python train.py --encoder_experts_per_token=2 --encoder_width=128 --encoder_positions="sincos" --text_encoder_fused_qkv=true
Rows from block 3 of the image encoder, named by matrix and row number. Rows with one number belong to one attention dimension. Each number is 128 + 24 x the weight over its row's rms, rounded and kept within 0 to 255. All counts start at 0. Numbers have three digits each. After the name is the row's rms in percent of the matrix's.
# v: attention value (encoder.blocks.3.attn.v.weight, 128x128), inputs 0-127
# proj: attention output (encoder.blocks.3.attn.proj.weight, 128x128, transposed), outputs 0-127
v.46 099:140152126111125076139121172171169172122140139156151113108110113130141105118116129165125110128136131143145143107116138182114166139116098111113117108134121130153118086146149136140173090107152115081097150139151107141117110118133157158136079164118109161128111111117116121136148156130160114115085134097172083143152109152143119149099144105141111109095096190159117133108159145092111173149110
v.47 092:066123137153130072156131138128141101123177145147154126113177132145138160129125086117128133131155141104111095117108076141119103126115169112154171104136119104132108156076124117142101112130127171113099117141163081095138133123132149107120151152067089170136139118152151177135132137124124124111125104096151110140117126157143143117120123118083083135153128151106136125096104157112093136141097
v.48 107:108120178129147165151169135111140132131140093125083130079111133126133127135119146123148177167098128120109146151121112130150116109134169135154127178128091120122121095122149099152121123118141152145149124106135115113102106152098085125152141164144087164159160122124157142080137115138118119144144156121144122186128132136117165129113136126103101151129100162091131137152112057177122162083110
v.49 098:104143162110124121084098096158121105148118110105092159154133112105101141169155100093136100109128172084159107166132100135105122130134169114121152180109112127115140112155137149160105103129101146096088114155141107153131145118092120118164078111128146155125151132127128096094141135184110121158137120140176097136109115148157090120133154152150168122123121099109124133118117079151144131137161
v.50 111:142153131141114113147143128174115099149089116108105070114128117190116105109100155139166090122105139142159135128125162137108141098113163078163098119119110163122133133105129168070134105137137106153112166162083116133116128163171115172128079116093124084109150154145182147135100136153081143129134146135132120116129130112138130113113158118102121149152116113123170130141137119116128135135101
v.51 103:135120128107138114150136140129141124138136147088153098146176101134096172147134095123145133105168139133122097145119125129135135108133129165178116146132146167168081108114143110145121162113100088138116113089143095145123145140129151104112101108144144093152125138142130119098192154102107144220132108108132136104122135105130151157122119159136143108069148142172145136142117133154093113107169
v.52 104:125150186159106149127146122121103089114122146116088125071147145126125130151121152088155135115119134114097141169133105140167116121103159153112138170102097097127139083112133113141147082134127148142132110141151095172131156143118160134093070130116162169121133092107127124134130135117108092178105129134166126150174146153133144102081129091144152148148121116107127143164164110160119127124111
v.53 108:105077139149079141143111136122137137138118141127118156122103125121144122162134114095104117163093125108075144205151123077128108135129066135161136161109107164166120146112153085125148116163104135154112130123160138151163150107145138126078085102137137122143107138132129117138119115102090095134111119127127173098136183129102126125155170105122119174151110097143141110115125122111147115122123
v.54 100:141118096124148130089181097125109148097117125072161117188146101129137124125162104132082113138151130096123116156101126153114136135126117132117147135129128103151116129094140139163142118098127125153099114112152097131128113141141137144133102174151082096129094107155094123152171146139175171112123134142102111080129153121134162169164097078095094112139120136125153095109129172123137104151119
v.55 112:142103194144123119154074149172100141112132147204146127115131112105147134118137121096109106080147143117179138129140132137134174112148123132126137130135090102164071116086157108126095103120114147116180109141128168122115100139126125158119120108105135166137132147115122118128124105172130135125179139097104116135120137108088094129136163128105130134149133167134081138156090139135138128150141
v.56 111:055152168119140101120126085163123116095117169137108155100085146107108130139161135119137139107143122113172136118115148145182119125165144126115157190152109114118089090162125129121102106107124141123174061125137127101132137140081146117133126142123145124136130092106127101131142137120114133121133135084146087131096079104089102111155133144168148138122152143151105123157133134124149117131157
v.57 075:145127070142109109121118153140115116111120136120172126124104167112157146134130168157164118096119155148080110141115156116180146132163121139163140119144130106074109169124146128083130142129131131121123151138116150130093115120141141132139161100123116092161119145171125167143112107096118176140134129153078127106118112119151104131144118177091128119124148095159132139115096189072116102155143
v.58 098:168114134111126144137169154141142147095128104080127114098110113157150141143118100148154106136144135127150104152083117091087122097122163151163113110119130142120130073080134160118126140100117120111131186104090126089097160127153114167145103119096141103130158129131172180125158110162091160136152135158152120162099139123143152172140158134117127133155093125131143148164127113115126146129161
v.59 089:130155140138150173105141130125116107145133144092047068095102147164135128152142139120106129150105088133177115129138150116127130111097137113129117101112134160155148144131120104141077142113133179170120124111106127133142146141165090134075129162158102135107127123153119163134109144127123144119166160110099148126099158115155148116130108111103139153140077126136143105130131118186145119116078
v.60 097:100147159151117079102164137170118156084087119116126107113099113148139133106152092113112118105135146070132165176120134125156152102172146153146183187164101121146166121133145145133159131081154111130158121122104128085119116141152102130140098155122139112148107081160143154148157122131137096126156130110123098104135115177118155126146131099131123120157115133112148135120121087101123117128128
v.61 104:115147136124135141087085102111121097093099143138128162114089147115143179111114144150137119111097118107158161138150159117158197117118179117049158156104144106149141118173133147133122114145125115103128111152127135098141095122094130138098152107132092136126151173161113115159110112138149117141092161124105084115131100139116076095132131148099115133131151117116136140160108149134115126121156
v.62 094:135172118117153119101170088163132124122180126089134128106163111145154143116107112163169091121147125151162135093079119120123135115117123125114116148113131108141111061138144117124123130129117135139189131122154134183130105091103144123099102174138125173128118100099136130144122110107114130125175182118131162171113125126127129147088126166093114154122130124175126103173127109137140141110141
v.63 104:114173153090165146110132137101117151135149142157113123079139095107121138119107131125184127140122071146104121135145115123154106137132147137140170128133131095100131077108118115102152104128127133146166134135145134147130121113130163104102156108116157107114156116125091146161089145109143104105123158148187115133166168143091121118077099188149152145129125145145082137138179111122111156127120
v.64 082:089124120132138127138146149132129117137121129160103140135164111102122134148133159084158131145128131090119140159139088117186143123122093109140086162131131110154102090141154144126130117124150133119135099079189085143106142085103152095084145112118102163079100139158118058132135124173133146137135132166078111133150120114095118090126120133112100142135147117139155114146096149088110130134138
v.65 091:114148128120134111111103101111132138090173134134119168079110114109159135149130125133155126112108149116166106114160068117113112155130149122100152116122159123129131120110093106126150070098154093186140097115122104078139126154146134162077170102118124121104111123106115138140122144123128132109162153178106169109150146130085135160140128116134126131098124075119132143126140179112152132168161
v.66 096:103125119126147148102145133140159139126152121130096125100141148137139137134116135105120137152095166124135143162139068165152123109111111133167097108144169080129136170086096156146134101153144148142112127109103127100111138150167148130157113107148152150142152059140103147149076154156117129130154156157121112128120153086113117152113124063143114132099188108141131158121141154093129122148095
v.67 078:146124099099114097168092118120149133091089140153142145129133155122120151128142135149174159147099138125120092124140147098089106150128161100127088124123131136133115180083101126131158146136144128108159115150111166118149166106115125160128103096131103112100133071141140171123127143113131153131155167190068116126096124128125118135146143097141166187122120122138091133118109146141160134157159
v.68 097:165176149151139142143131143132146111149162137138122130104141133147062158105108143149141136139125099135159109142170162136163141093090123103138133144101086149101129109118109138138117106167139108097116122122137086134124116102113069104078189175122151134157117101136092121104147116132095091120134137069136120103119140150129115112098144152125142106123137183121096125136149109175141133112128
v.69 107:091097116127116178144142126127123152140115142136143165177145097137105128143118152117149107148108151150163087120128087143101109120159105139095149117119139110169191126137102169138151123139136085133088088129107130135139126138137167135100114127100144112096155121156116167124132105158144138161143131125141102170141151124110146124120118095132176090127181163105163105092121088137117075130147
v.70 098:162148133157116110136105135121139099141140103117103136134169136157088132105098118133094159157173154146082134166107146140164138129098124129153126140121117131108121097118134157121165121146127145127138160124130147119155168113135089112126128117111083233125107104164101108088124098126137087124147097114115129101111102121127127133106182189145127131148098133129149128123111142089105104125138
proj.46 091:132090116094112149110124109125124088135132120116086125157086151143136121154159100133144136109098130079106127144057121085161124115161162135139154150085121138103162170157142140103131172104143119159176141095116140135090114123087148146096148088154172137118106137175157157115127132138123100098126119141098156121088148124123138147105134157139125164141106088132148146116135117122148139137156
proj.47 097:195108086141120139132118104133050103126125110115100109136132105146139171131151171122162162118149132114143152144100135100119176146138135146104079117130118170119150138112160117131113142128117144148131124117100144098094138105118159121128078104140161092129121106091111134099126057126135122157094099156140135171136151130119116145112136146155141116124129141173096120105147115162171147135139
proj.48 106:123131112169118123120126125137118149103128191122136119159153130113106088144149115101099126112107133108143169078116145141147133130136111120118117114142170139107042122131096162146108140109164136095121133132116148148138151147172147088109164143120142141110123138144093102127136141142142174108107070116117104115104067137170143100126119127159173126126168109122121098154148133125090122168151
proj.49 113:105096158128112137146125135114150118111136124129153172143089120107161124078149146178125157130125095140083129057128147148109117107117100112117133106137142142118113125168122099136153151157149142149108131086065167110136130145163174126108124162145121127155128086141133163149114122131109132126133126073105109099084113105136178116122086121103140159150137151139152138150141160118085152145126
proj.50 112:125134135155143116136120115111131119152139097140148155085102112086134138157145138127136099161151106093130107114097153064116132119116126152092147151155117099148130151152140137181148115139124114108157156113173106139146113109118124110131158121132094147149121121077131065099144094144156102113084164128144156149122104164136102136181119131139164115101122156185078134157110102120099143111131
proj.51 093:106179124164170159136128101148144117105154109110141135096120100131151131093119134130137109103133127145104115114168136128148109099133118133108117120132141154134147177147106150089128144130182147106111156166095136136138072138101102129118164158145129131088133127112133115146115111087145139083116128147097115139154147107174145098128172139097118081167105135101155127101190111110085169125111
proj.52 108:097180101097097095121093126142131153123116146166119158132115141132105152132158112171092122166135127114121109087161155117081154137119136115123123153170129144135104159151136150126167153080142152099159125080120138093148123107150159112103152115125108108152137114134142127133126125144151134127175137071094118118080077122116130098149111124100124127141117134186134102141088170119110156135146
proj.53 107:169138131046099108078135140136143122123104153112111102126164127128113139146132095169110144119182145142137118118108160171109159132127142124123158084172136150085138133136133142124125170121116149079145127150111155101119179160077147118155141128128111086142123116131110113108141117129133117120135094147128090129103106126162150135076122163112102146072144140137095131150134147147150106127116
proj.54 103:125123116150160170151101167166137125134123156152131110096144113157136151143087138108154139135118132173137115161120121095128105140175107116125141122146126139109122107128092100141137098113134070153138127166155167129130132095089102121130145094079158134136123152115161117131126106097058103139149094154140138160147159109099121107115173171141127101082110151088130134090135089126156134126128
proj.55 107:107157081127164185105155110129157122124147066130133111116110156133125080137130169145113101130139123116131141136117108147111102149112133127091125133122106116154130149135067128092133085131136158145140131091113082152121153091146120124089091134181090093117160152129173122135144169127155115151110158127099129129153117127157143159137141122094112168154158111113134141116135134121094165089142
proj.56 105:141138110118113150158121150111157153122115117143110134152142140137135101099153142160080127124107125115091135134122097123082067153080103126135114091141116150180156142133086104126120123133143142183136129088080110118165114103150133127125142100147105142117134129136170146147136103149141146146123146148086136065171115113147184167146086086123132149178133109119154131112116133127101146137138
proj.57 078:168118124124156153138152096109141125169100061151158115086131133139134118132102115127129103114134113148136115159141088095091114146125123113122138129121104145183135154129126122144126121100143128124130111137183093133149104145083080129140118148142135153111132079085139101099163137135122103149106158173136120132162173119111105143146154092136077136156090146107130113142190103135143155145115
proj.58 094:110117138159163126134124130143111107129136118158152115100126137109138135117110182108145133138076147096120136080138178107155139105152091148098138135112126141112113170142170127165154130125140154126100146164146145130184109114110158088124175147152138141129103104119062082138131091086148112150081138117100128147166113122140103107141117122151146096110099167109135140145167100107108117117120
proj.59 092:103134100162113112154096143151118176104116168152145147099188112121103118106123130123140197154144121072120126135097130144157133135142142173118124117133140104091124103166088173131116145108123114080142160148118125130112114145165087118150115093138114147142126111142117146090108127148150170117126045109140143094148140120155138131119134169132115135115157137100115120130103103122120089132128
proj.60 090:125139124138146160180136151134103115125142179167161131127144145102106121133107172119111122157091131153123134099127139118072098152128107104121094075116139137143117119141128095196141125120113126186136109133142132102182127097114122097101140106134099169117164147124122110120143093131103104161117145119112161128164116119099179113164137119095138108126110089162068136110127139126128132120153
proj.61 109:139149116116101132151157130108129160132122115158115129123154133135163063133128141127106109113150112117129113125123063145118106145116088116123092136128086114156130130092111121098148117137127146174114098074126105116141097083130152129143108121133096174133166149087139164137123173136103134185154170105119126112136151122104144117177164106117138161178154161117099127124155104148151133088123
proj.62 086:131130135172119176149114122133163143077115134201103148144133168137121119100107119110102124137131111070141138125173131100148124108179133138118134142133161145130147166139084131100131148123139176099104127128120116102181098129129136144143173095125140068093145139091102142135111112113134112124102123116090122119153106124135109121165144132123135108155163157065148128147136110138100114112110
proj.63 101:121163107112093112155123092118120132124102155125110110139121149170116150140148121137049175146137156084165168118154126135152171121121155125125066157139097168129123144109110147107136131138112177117108091087113123148151102148138130158132090110139114133119146129136128093122105125166145174162129130131096130130109111169121114146112137067149124107158149113114125116081088144132136114137141
proj.64 076:128153164127103121116141123090132105118103141128184123105116136135150119152091111135129162128151099148127120161081143162102167138149130102144150164133118128092120162125107103111121102188094086106121153197083134105141116131093150135141111124106123069154120164116133145138110150100125087116128130107158097122112137139164122132120144126103124121102145176151097151167144130121094106154101
proj.65 099:102127090114135127117154111112125172164142156145151082141145170137081145101099131157110135164151124065140113148084160109131168129144146133110106173164130120110139156083162117140140129154114150111124149141124194146122152093125125112130093149108119079134133105148129135122116141100137085140084121130144107129126064140155108125109156125135123104146139149112105118155106110142078144134126
proj.66 109:155083125126138153175103116128122157123148148138102150159107142128120124126129121152142136117158087099155134111154140107105153189157142158117147111150113108081112135143145109162138153096110124120133128197125146123122134057148092134142163130072154105117129138092120135129160075120149135120139065121130141119166107144162145102142125149149108101108109107115077151118118138143110129128110
proj.67 080:106113096185171114093175110110107100143134137162124124128130134118095146108099171091072123140138143106173153142131131109130128105117128160104145119165136129121112104065105115115086120126126128138094138156156110118105126151147114097124127189136140141132157158160124106130155133114156112141077126126169133138176086154102113143098158133137120091151154149154115137137131157093110147118108
proj.68 086:119141107096075141142079162150138077116138124147145132152152080135154124149159108128156115112109127094107136119090115162098115106128098139141137117149171116106156141137131137163147129073104146141170104109137126088129115130102174129146114092137144125137081155139133165108096174178117145140161114108107142087132136139123150106145123136158135135140117063123153099099157132135131155125159
proj.69 097:140129131144160136144164103112139123139133177115125112090102129126136148129114137142083147122158117108120135159152174125099154180129126079133126111112106115084117163137162110122120145127100118145165165115113164140137134156119119132153118115123118082135135105043145096160128123099117098132121148131146144129145088134165116175146134117122086113122148097155068130147135163101128115130067
proj.70 090:117134154121114140112111145172077120140111091134128154118113126117128117156171127146164127119073131145130105101090081153120128125136141128166142124135121133127130148107096080112127066127121144080161100134128117134131069107117167171138096144142128138112143158143128131128146110170141167090141133143162114144100168130117146082119087126123126097145130133154144114099160102130196129136160