config.yaml
image_size: 64
embed_dim: 256
encoder_activation: "gelu"
encoder_experts_per_token: 2
text_encoder_width: 256
text_encoder_activation: "gelu"
text_encoder_bias: "all"
Rows from block 5 of the text encoder of a small contrastive image-text model, named by matrix and row number. Rows with one number belong to one neuron. Each number is 128 + 24 x the weight over its row's rms, rounded and kept within 0 to 255. All counts start at 0. Numbers have three digits each.
After each neuron's rows are labels from the 100 texts, of 14976, where the neuron reaches its highest value: "tokens" is the input token at the peak. Only what is clearly more common there than usual is listed. The data: regions of photos with short descriptions (Visual Genome). In brackets: how many of the 100, against the usual share in percent.
# fc1: MLP up (text_encoder.blocks.5.mlp.fc1.weight, 768x256), inputs 192-255
# fc2: MLP down (text_encoder.blocks.5.mlp.fc2.weight, 256x768, transposed), outputs 192-255

fc1.597:143123189119170139148140194126148117070137106119154081103182112119166130121155130105131142163124137104133130145085096132088095103124139147111128122118131114103138193120158146122126148120137138
fc2.597:134166112174121111104166134132148151132106095146130108092172128140115121150116136121115133130182096162128108097159109173140126119114133113140126141127123130120147163125116147103130150139147138
tokens: "yellow" (18 vs 0.3); "in" (11 vs 1.7); "on" (8 vs 3.1); "dog" (7 vs 0.2)

fc1.603:097140147127136110099142147104151191104137113113185139173130131116120127096109137148153131135111121126149119137115127190122087144110087113153177122157121112094151092136102152106097171133175113
fc2.603:138111128097111124135128110120091135087162147121149152147120103126124204144172112120133107130117125089160106161118141110138117136104094121094129136145144107143091128131122098132139109100163111
tokens: "clouds" (41 vs 0.1)

fc1.622:161144158094171160164161100094115134082125163080103111108092093117123112096154163116144164129153116119101125075130124080179116105148149093113123145115170144152095129151145118160124140158167129
fc2.622:120135134129131071116099101093090167162115105125185133133166144134146118157107134127159130148156155143097045065156159130115120162134150148134147112142116135114127114093096149133122139125092167
tokens: "plate" (8 vs 0.3); "with" (8 vs 1)

fc1.233:100126085114189145130156100125158124167095097070133111112146148097079159147193125130160147143096138141153148086123156131123109140119107152111151120144169123060134150132116167122146177099136130
fc2.233:130119152069099160129123127152143110187145149143112150163165074144158095097169152146144127116130122118086141158102124076114148105152098112109121182110119139166081113140137107134165146112107131
tokens: "pink" (8 vs 0.1)

fc1.400:113133127131125132117113149153141185084147147098144134075111110118135124133132123122108153160109115127154095093171107073105158125118172125129159126121105144139155116117125122130124162109116151
fc2.400:124139115193120118084163174111125151142128146156151086134134106103102134143088109132111143092133121120118121137131119142148141141137154120141124151102118101165136152136097151119132154117113163
tokens: "yellow" (84 vs 0.3)

fc1.692:157094117118157100107095152159116140123132124162147115146108134142099134128115159076107112127125118096099111143095120109123132115149131147140128164154180102154092156104132103127114112135115157
fc2.692:132105135168112115105097125102133148144180141074126133100158101150147138134142107156121156149127145087131145120111161127137157135138161108095133095063132138127147138166153124142154137130153146
tokens: "yellow" (29 vs 0.3); "green" (7 vs 0.6)

fc1.522:109135133141131131169150142123126135125137136158137107147145149109088105150147145137096165139119161148124074168146123088127132135157134086086160159161132174112124093100093161162166135167101108
fc2.522:080133130098102100085142133128131115129117140153148104134175179138130118160090102186125176127094099101097138168123107119119140111139157144127099132084119099157152177143118133164146087128100164
tokens: "orange" (15 vs 0.2); "on" (9 vs 3.1)

fc1.472:125138134129194097113163173155123135130092158162156087144112140114145111116148137112118133121060135129123091117145129154149149142119149128113165126158167112119097159073095164146125130128110105
fc2.472:130087099114115166157102099117127119131128116128130157142167102104096166094147129132133109144130139156105144163146110150138180182156094110119117133155137142093100147161105094176174179153166137
tokens: "plate" (8 vs 0.3)

fc1.380:148174099208145147156125150103132147073154110096111087128140088126144128109144138142093108114105093126100090106135117081114101126167147119094128142137098114143121091185165118180107134130169157
fc2.380:091114128137102113110157114150139175119138144093147111136131109133096120130170166154158108123112174134143151095159150111112152137068132191127158123140117150102165103118120142104142117133123151
tokens: "blue" (20 vs 0.7)

fc1.344:123165128146151115142159157133120108118110102125118088153197138113122132110126159076144148105126125129109136098097135121097093101106132131144169134126106127110117113144153116166128110145142145
fc2.344:115103110108173140136126102124127116153159132153117118131152159096148153151134123105119089162116175139148107142143152173143100105093112118146100177110145128132132139147138098147166159147084158
tokens: "white" (15 vs 1.6); "on" (9 vs 3.1)

fc1.647:090112146167132152124124099094122131070156174133129121141142132110106145166092148178166107140132136133187097094123145089124127161133109086152132126082124136140143153144070162155129130141130095
fc2.647:128141081111154134132125096115142143108155124140155114132158140119140123154139146145142154133165146151129108084171125109108146094096102182126133150102147134116115104130115103097102100112098094
tokens: "blue" (26 vs 0.7); "orange" (13 vs 0.2); "the" (13 vs 5)

fc1.358:152142140071125166161127177152145134106156145092083150164155126113146138110108155145121137115127117072107131132134077116146147096147096151086197126141149112150087100171069112125138094150112142
fc2.358:126145122146077133106111095077086156153153123126153142159100084129126107173127125175162111110112181134139133120114129128134143122154129177134130152130153177067122118125158119120106141147121160
tokens: "blue" (10 vs 0.7)

fc1.477:112069139163093141166153101161129125137143178103107146180159134103141121071115080137137144141105095139089147164089121108144138112137146128149155123129145120107124129131119092107134141076130108
fc2.477:085119097143097138157120126079138134111127175135114125161137129092116131134123158110121107145162129142157132136106118103137192109095154141122109125085121163123127127113137120081138130124154094
tokens: "blue" (14 vs 0.7); "man" (11 vs 1.1); "and" (10 vs 1); "in" (8 vs 1.7)

fc1.271:077174088138166161079129086116102126122110129122104144155133121175140108075117105091135167125141123140106131102092073161073137122163134142123160154114132174129128094154139113091099161097132145
fc2.271:121102166112144126098133106221106135154128118125141127127120127116096134127170090095188097123146135088150103091133157136102100117117116164122101144164119109105072139120096116136170115176122145
tokens: "plate" (12 vs 0.3); "pizza" (8 vs 0.1)

fc1.467:103122105114128152118121090148115151110128146133133136132124100169132104071104175120146172126125124132064155135116144124102112148172107140105186144160154140148118083122111125134126129122136159
fc2.467:135154088156157127144115087074114156103118139106140128160138151120110138158115156117129100112117174110122078127110115123115119129143129148120131081136142117097151080113152111069106118146134132
tokens: "blue" (14 vs 0.7); "is" (8 vs 2.4)

fc1.499:099121127153138104088117110114141146140124138140136142132100137144130143095145116139120123165143192105117135084092115136129104143138171058137105128106138094151119143106128145110106146086105128
fc2.499:133118120155174158139166192161176095113136117175106082120091133089134119178112112121113092161137157130162170163123138115151139105089115129146098160113141194141112136128167128107136122125144126
tokens: "plate" (8 vs 0.3)

fc1.163:124130121182148111149098061128098119137127130131078108139180120160139121118146124132111149158112162065108101120101139144137109095120133143124117153101111090150131126174122133116143138167127123
fc2.163:142109078104092138150143168124184128142130118137148111129124130157152128143162134146129108127134101159135125130122108120138146076134157110160095112151071113132172138136141129138165082109130098
tokens: "green" (16 vs 0.6); "the" (11 vs 5); "of" (10 vs 2); "broccoli" (7 vs 0.1)

fc1.130:120120099120132147166150150138087146140124117146101131122143123192110135164108114170115109098098154151146198137112151118103124097128100147190172141122110174094118092133127084171134123148092134
fc2.130:155178136121076137123127121141108174118137095142126115101130158148155093131126160122120174112106149113123079085164118079114118123133132139138153153129114144127141079106129134111121076126129091
tokens: "white" (43 vs 1.6)

fc1.156:125137080147129177190164111146149139103124122098110114123133150103141110124131099128154120115119119170116081096125100109108138124131109095132115127164120108173138133110133149115126084138124085
fc2.156:108141126160131180143181164146138151128121125199102104123115141151129112121074121095135114136150121075152099118147122128097090081084124139140134161149114095137091168115114132119093115122094134
tokens: "yellow" (23 vs 0.3)

fc1.209:139098116129133098128113130137097122076140112097122099133146128184191155143131136169160121146148158131142158111093144122103114124111125116131125128140140081132098143174128181142111159142125096
fc2.209:113116160158160125141130137168175114138118142116105107103127117151169113157151149102121143127179092147124112122133134127099114115087165095122123120121099129154109127112117132141144092122152104
tokens: "blue" (9 vs 0.7); "on" (9 vs 3.1); "wearing" (8 vs 0.7)

fc1.708:128124141129133140098145138102132133117123170147101099156156121094130103087138123147123131120142147151170117092119116159083140142138129121125099113176125160144154075134123139107119135121104093
fc2.708:112110096133129173146095127103112077144121175146114143132160125117167147119112097126131126127107086079099141151163127122120128123153128112113120132131163128140105138153091124146133162111150153
tokens: "clouds" (48 vs 0.1); "peice" (7 vs 0)

fc1.580:117111135134120142116178156136160126115171133149124104132134098122118179134100130152120144133116168157153110074123119119113103124123105128071142170145153130128118117059074153139169154107120120
fc2.580:131131096142164141156147146105181139084111128112106147098142127100142128134116138089130092187115154123133117122157120118111118144068151163120115097135155107122153118103174139097117135178131171
tokens: "orange" (31 vs 0.2); "in" (13 vs 1.7)

fc1.734:096148097145146127134124111149124121162095135123164139133122120104115134117176095120121149123097106144145124140124148156125151093144079155124088127177164128110152085136171159107158178138124115
fc2.734:125169169162154123140127095133116117149079138105116135116090123126109159151114141132135107115089129083169147163099126141134109146116176095150155093155130124114141150110145179095143139138148098
tokens: "pink" (44 vs 0.1); "purple" (10 vs 0.1)

fc1.217:086120109132143095110133127112092136113098114161134111115111152124122120150069115123143085125164123101163163133065166148086132120124132115131139125157120156095135102091113117111119131173123104
fc2.217:164100083167168151154126120117114153099127103135123157133109117109141165135134104078135117177138097175135084144118133139165092125133145130162142117140108149100160110136134110129137132145114103
tokens: "green" (36 vs 0.6); "wearing" (18 vs 0.7); "black" (8 vs 1)

fc1.90:117143106134148058153119106172147169110115144123118134158198123079124129144119125079137123089152136139097118144130120137087095076126123077126108135152165143145137123128119116128143140150130093
fc2.90:112109120133185103068134136086127115113118098157121146159124165167109153162068110129118122149067150134163180178134112136109137150127177142137127126089117113093134129141144123120137124163113113
tokens: "sky" (41 vs 0.3)

fc1.295:144148135125142150138139100118135136097137151084134097121171105110132087112139129135136084133137115155085093113118141168103121149146135105125135125130148149118123136137135128164150134110118150
fc2.295:087143120131161153108125145080150133089126123158161067091118130162168112117104174121139140126121143145161126088136099134131104107127090135152126135101163118095103134132116170115121139151123160
tokens: "white" (16 vs 1.6)

fc1.544:122110141102128102130146117088148124171115142064128187127131153122106153129107127164146139129141159099127188142117091131149110102128151114101159160131130120123129054096111171141121165089083142
fc2.544:124107122148147182109116131127134142145132100142106160115115136112086110130115147109197119123123155103130133103120142136111104119114124154152109118144120120124123132096103133130112162184131118
tokens: "pink" (39 vs 0.1); "purple" (10 vs 0.1)

fc1.724:124101091134131142157117169102121126121113142142140106136136136082146133123137121114148157126148154108128118121085146141109119125124112069142152156127088133125126156156098133080168130106150129
fc2.724:129137159158133096106139138147113138144130133149174099140143160158109113135149186173105145101100156086135134115191085094144109151121114160106145169136148087107134145116099090104083101117114146
tokens: "blue" (23 vs 0.7)

fc1.702:131179160126090095107109086126136196111126153129148107155100118157148149113135166101100136124113108139101136133133146088113148171132132108122148134146091112096126117088113115138124167138174112
fc2.702:161106162081106150137104164143115164148134143139110138119110128134129121160140158163127097133123140133126094147099148096112125113136170119156089110132114114133112152106135131100133119076146134
tokens: "white" (19 vs 1.6); "is" (14 vs 2.4)

fc1.389:140093146150210129136127076116140166163123122141144174179204142108090124120098149039137144133145139150115102139136090141119129130118098107174142113137168114098111076134101135128122165148130135
fc2.389:079098111117128148124097114089126127086140145104143121182148167107139139137107119118153118107081105113105118145171124112131123121119138140164077118116138129192151151134125141134159131139140135
tokens: "sky" (43 vs 0.3); "the" (13 vs 5); "in" (11 vs 1.7)

fc1.666:121112113083098138140104122106143101167133077143180132159131143155136124143127138112107088142158114110165150097081124161052152122132117099133152172134153117104079125144110144101140081130177128
fc2.666:144154148122170153156100078162131096099084137124083137115106140133125118104115123118142130111105136094145132104129113153125118112121151156108113135168179149097114147141117112115127134138116109
tokens: "white" (15 vs 1.6)

fc1.132:126134112126129124147130119128100121119158132128141103139105121115117099129154155114080162125153165156148105126156142084083107151117117161158093126151162112107156138077135144136142082170143098
fc2.132:079168148178118162123106109121082181135174168116143141100150133098093127151139118148099133120090116112160147182143122114162152138114165135151110160136103142104141121167077147111091124136111138
tokens: "white" (71 vs 1.6); "is" (17 vs 2.4)

fc1.28:122131132140129112144100112134136145124084174170124151130159137105115158125118115119188124165133156083114120154137155124121144118085123144111108124138117111096130095158118097067136140122111117
fc2.28:105111115111111120108124117038098111125124135106159160151170151146136130122087108156120154113117081148087151139135133128091156161179129136124129080106129054171126162193107133148095147153121148
tokens: "clouds" (36 vs 0.1); "blue" (8 vs 0.7); "is" (8 vs 2.4)

fc1.363:130107131140133129147138149153132138118089117131109058138114128138128087124163127109160120162113098106140107081126107110134133113091142075130148088148152123122148119112114127117126104149153102
fc2.363:121133140155142150120130144133138126163128161180117129133109156106109138158086066081132108153187207118185092127122132154091168100136143160102136136131152139111097120112105123101130139129137139
tokens: "yellow" (35 vs 0.3); "on" (12 vs 3.1)

fc1.736:129159110119134107127132139101110098087128137168117114164155129093097159173119153077100149109144133123164120157118159096093134170094091070153123132152136137146144125104134102084122140122158085
fc2.736:137163093094152115175134127171136117120151167103100107107168120120129133124146135139136137083138095206117144102168089175152121075116147086121128130134107146123143110144125152122150133090162143
tokens: "yellow" (42 vs 0.3)

fc1.166:170124119123145100135157148107131099122150145137070186087148137124157115121097094135129148151164121144157151126153166172081163139129095127119124117146105169136145079127104142127140136114122088
fc2.166:140135130132128146172144100134129161107124122119110116113151094122132080130154186134155125121157146146112070081149108111123116112094109149110111154164143118089104089094105129101106100127127119
tokens: "orange" (38 vs 0.2); "red" (9 vs 0.6); "in" (7 vs 1.7)

fc1.276:128124101091136124107120181120150132117134135120126112140145135102111159145125144105110192103147094148114125131139126128110163105090154118115094085116142102158120093149087147122144113114137081
fc2.276:104139105115109100102128137127109117180134119147102098160146156116122121140128058099135106146148127143169130155109143142119210167121144153124138163121084144172141135152179102084158119137113129
tokens: "yellow" (76 vs 0.3)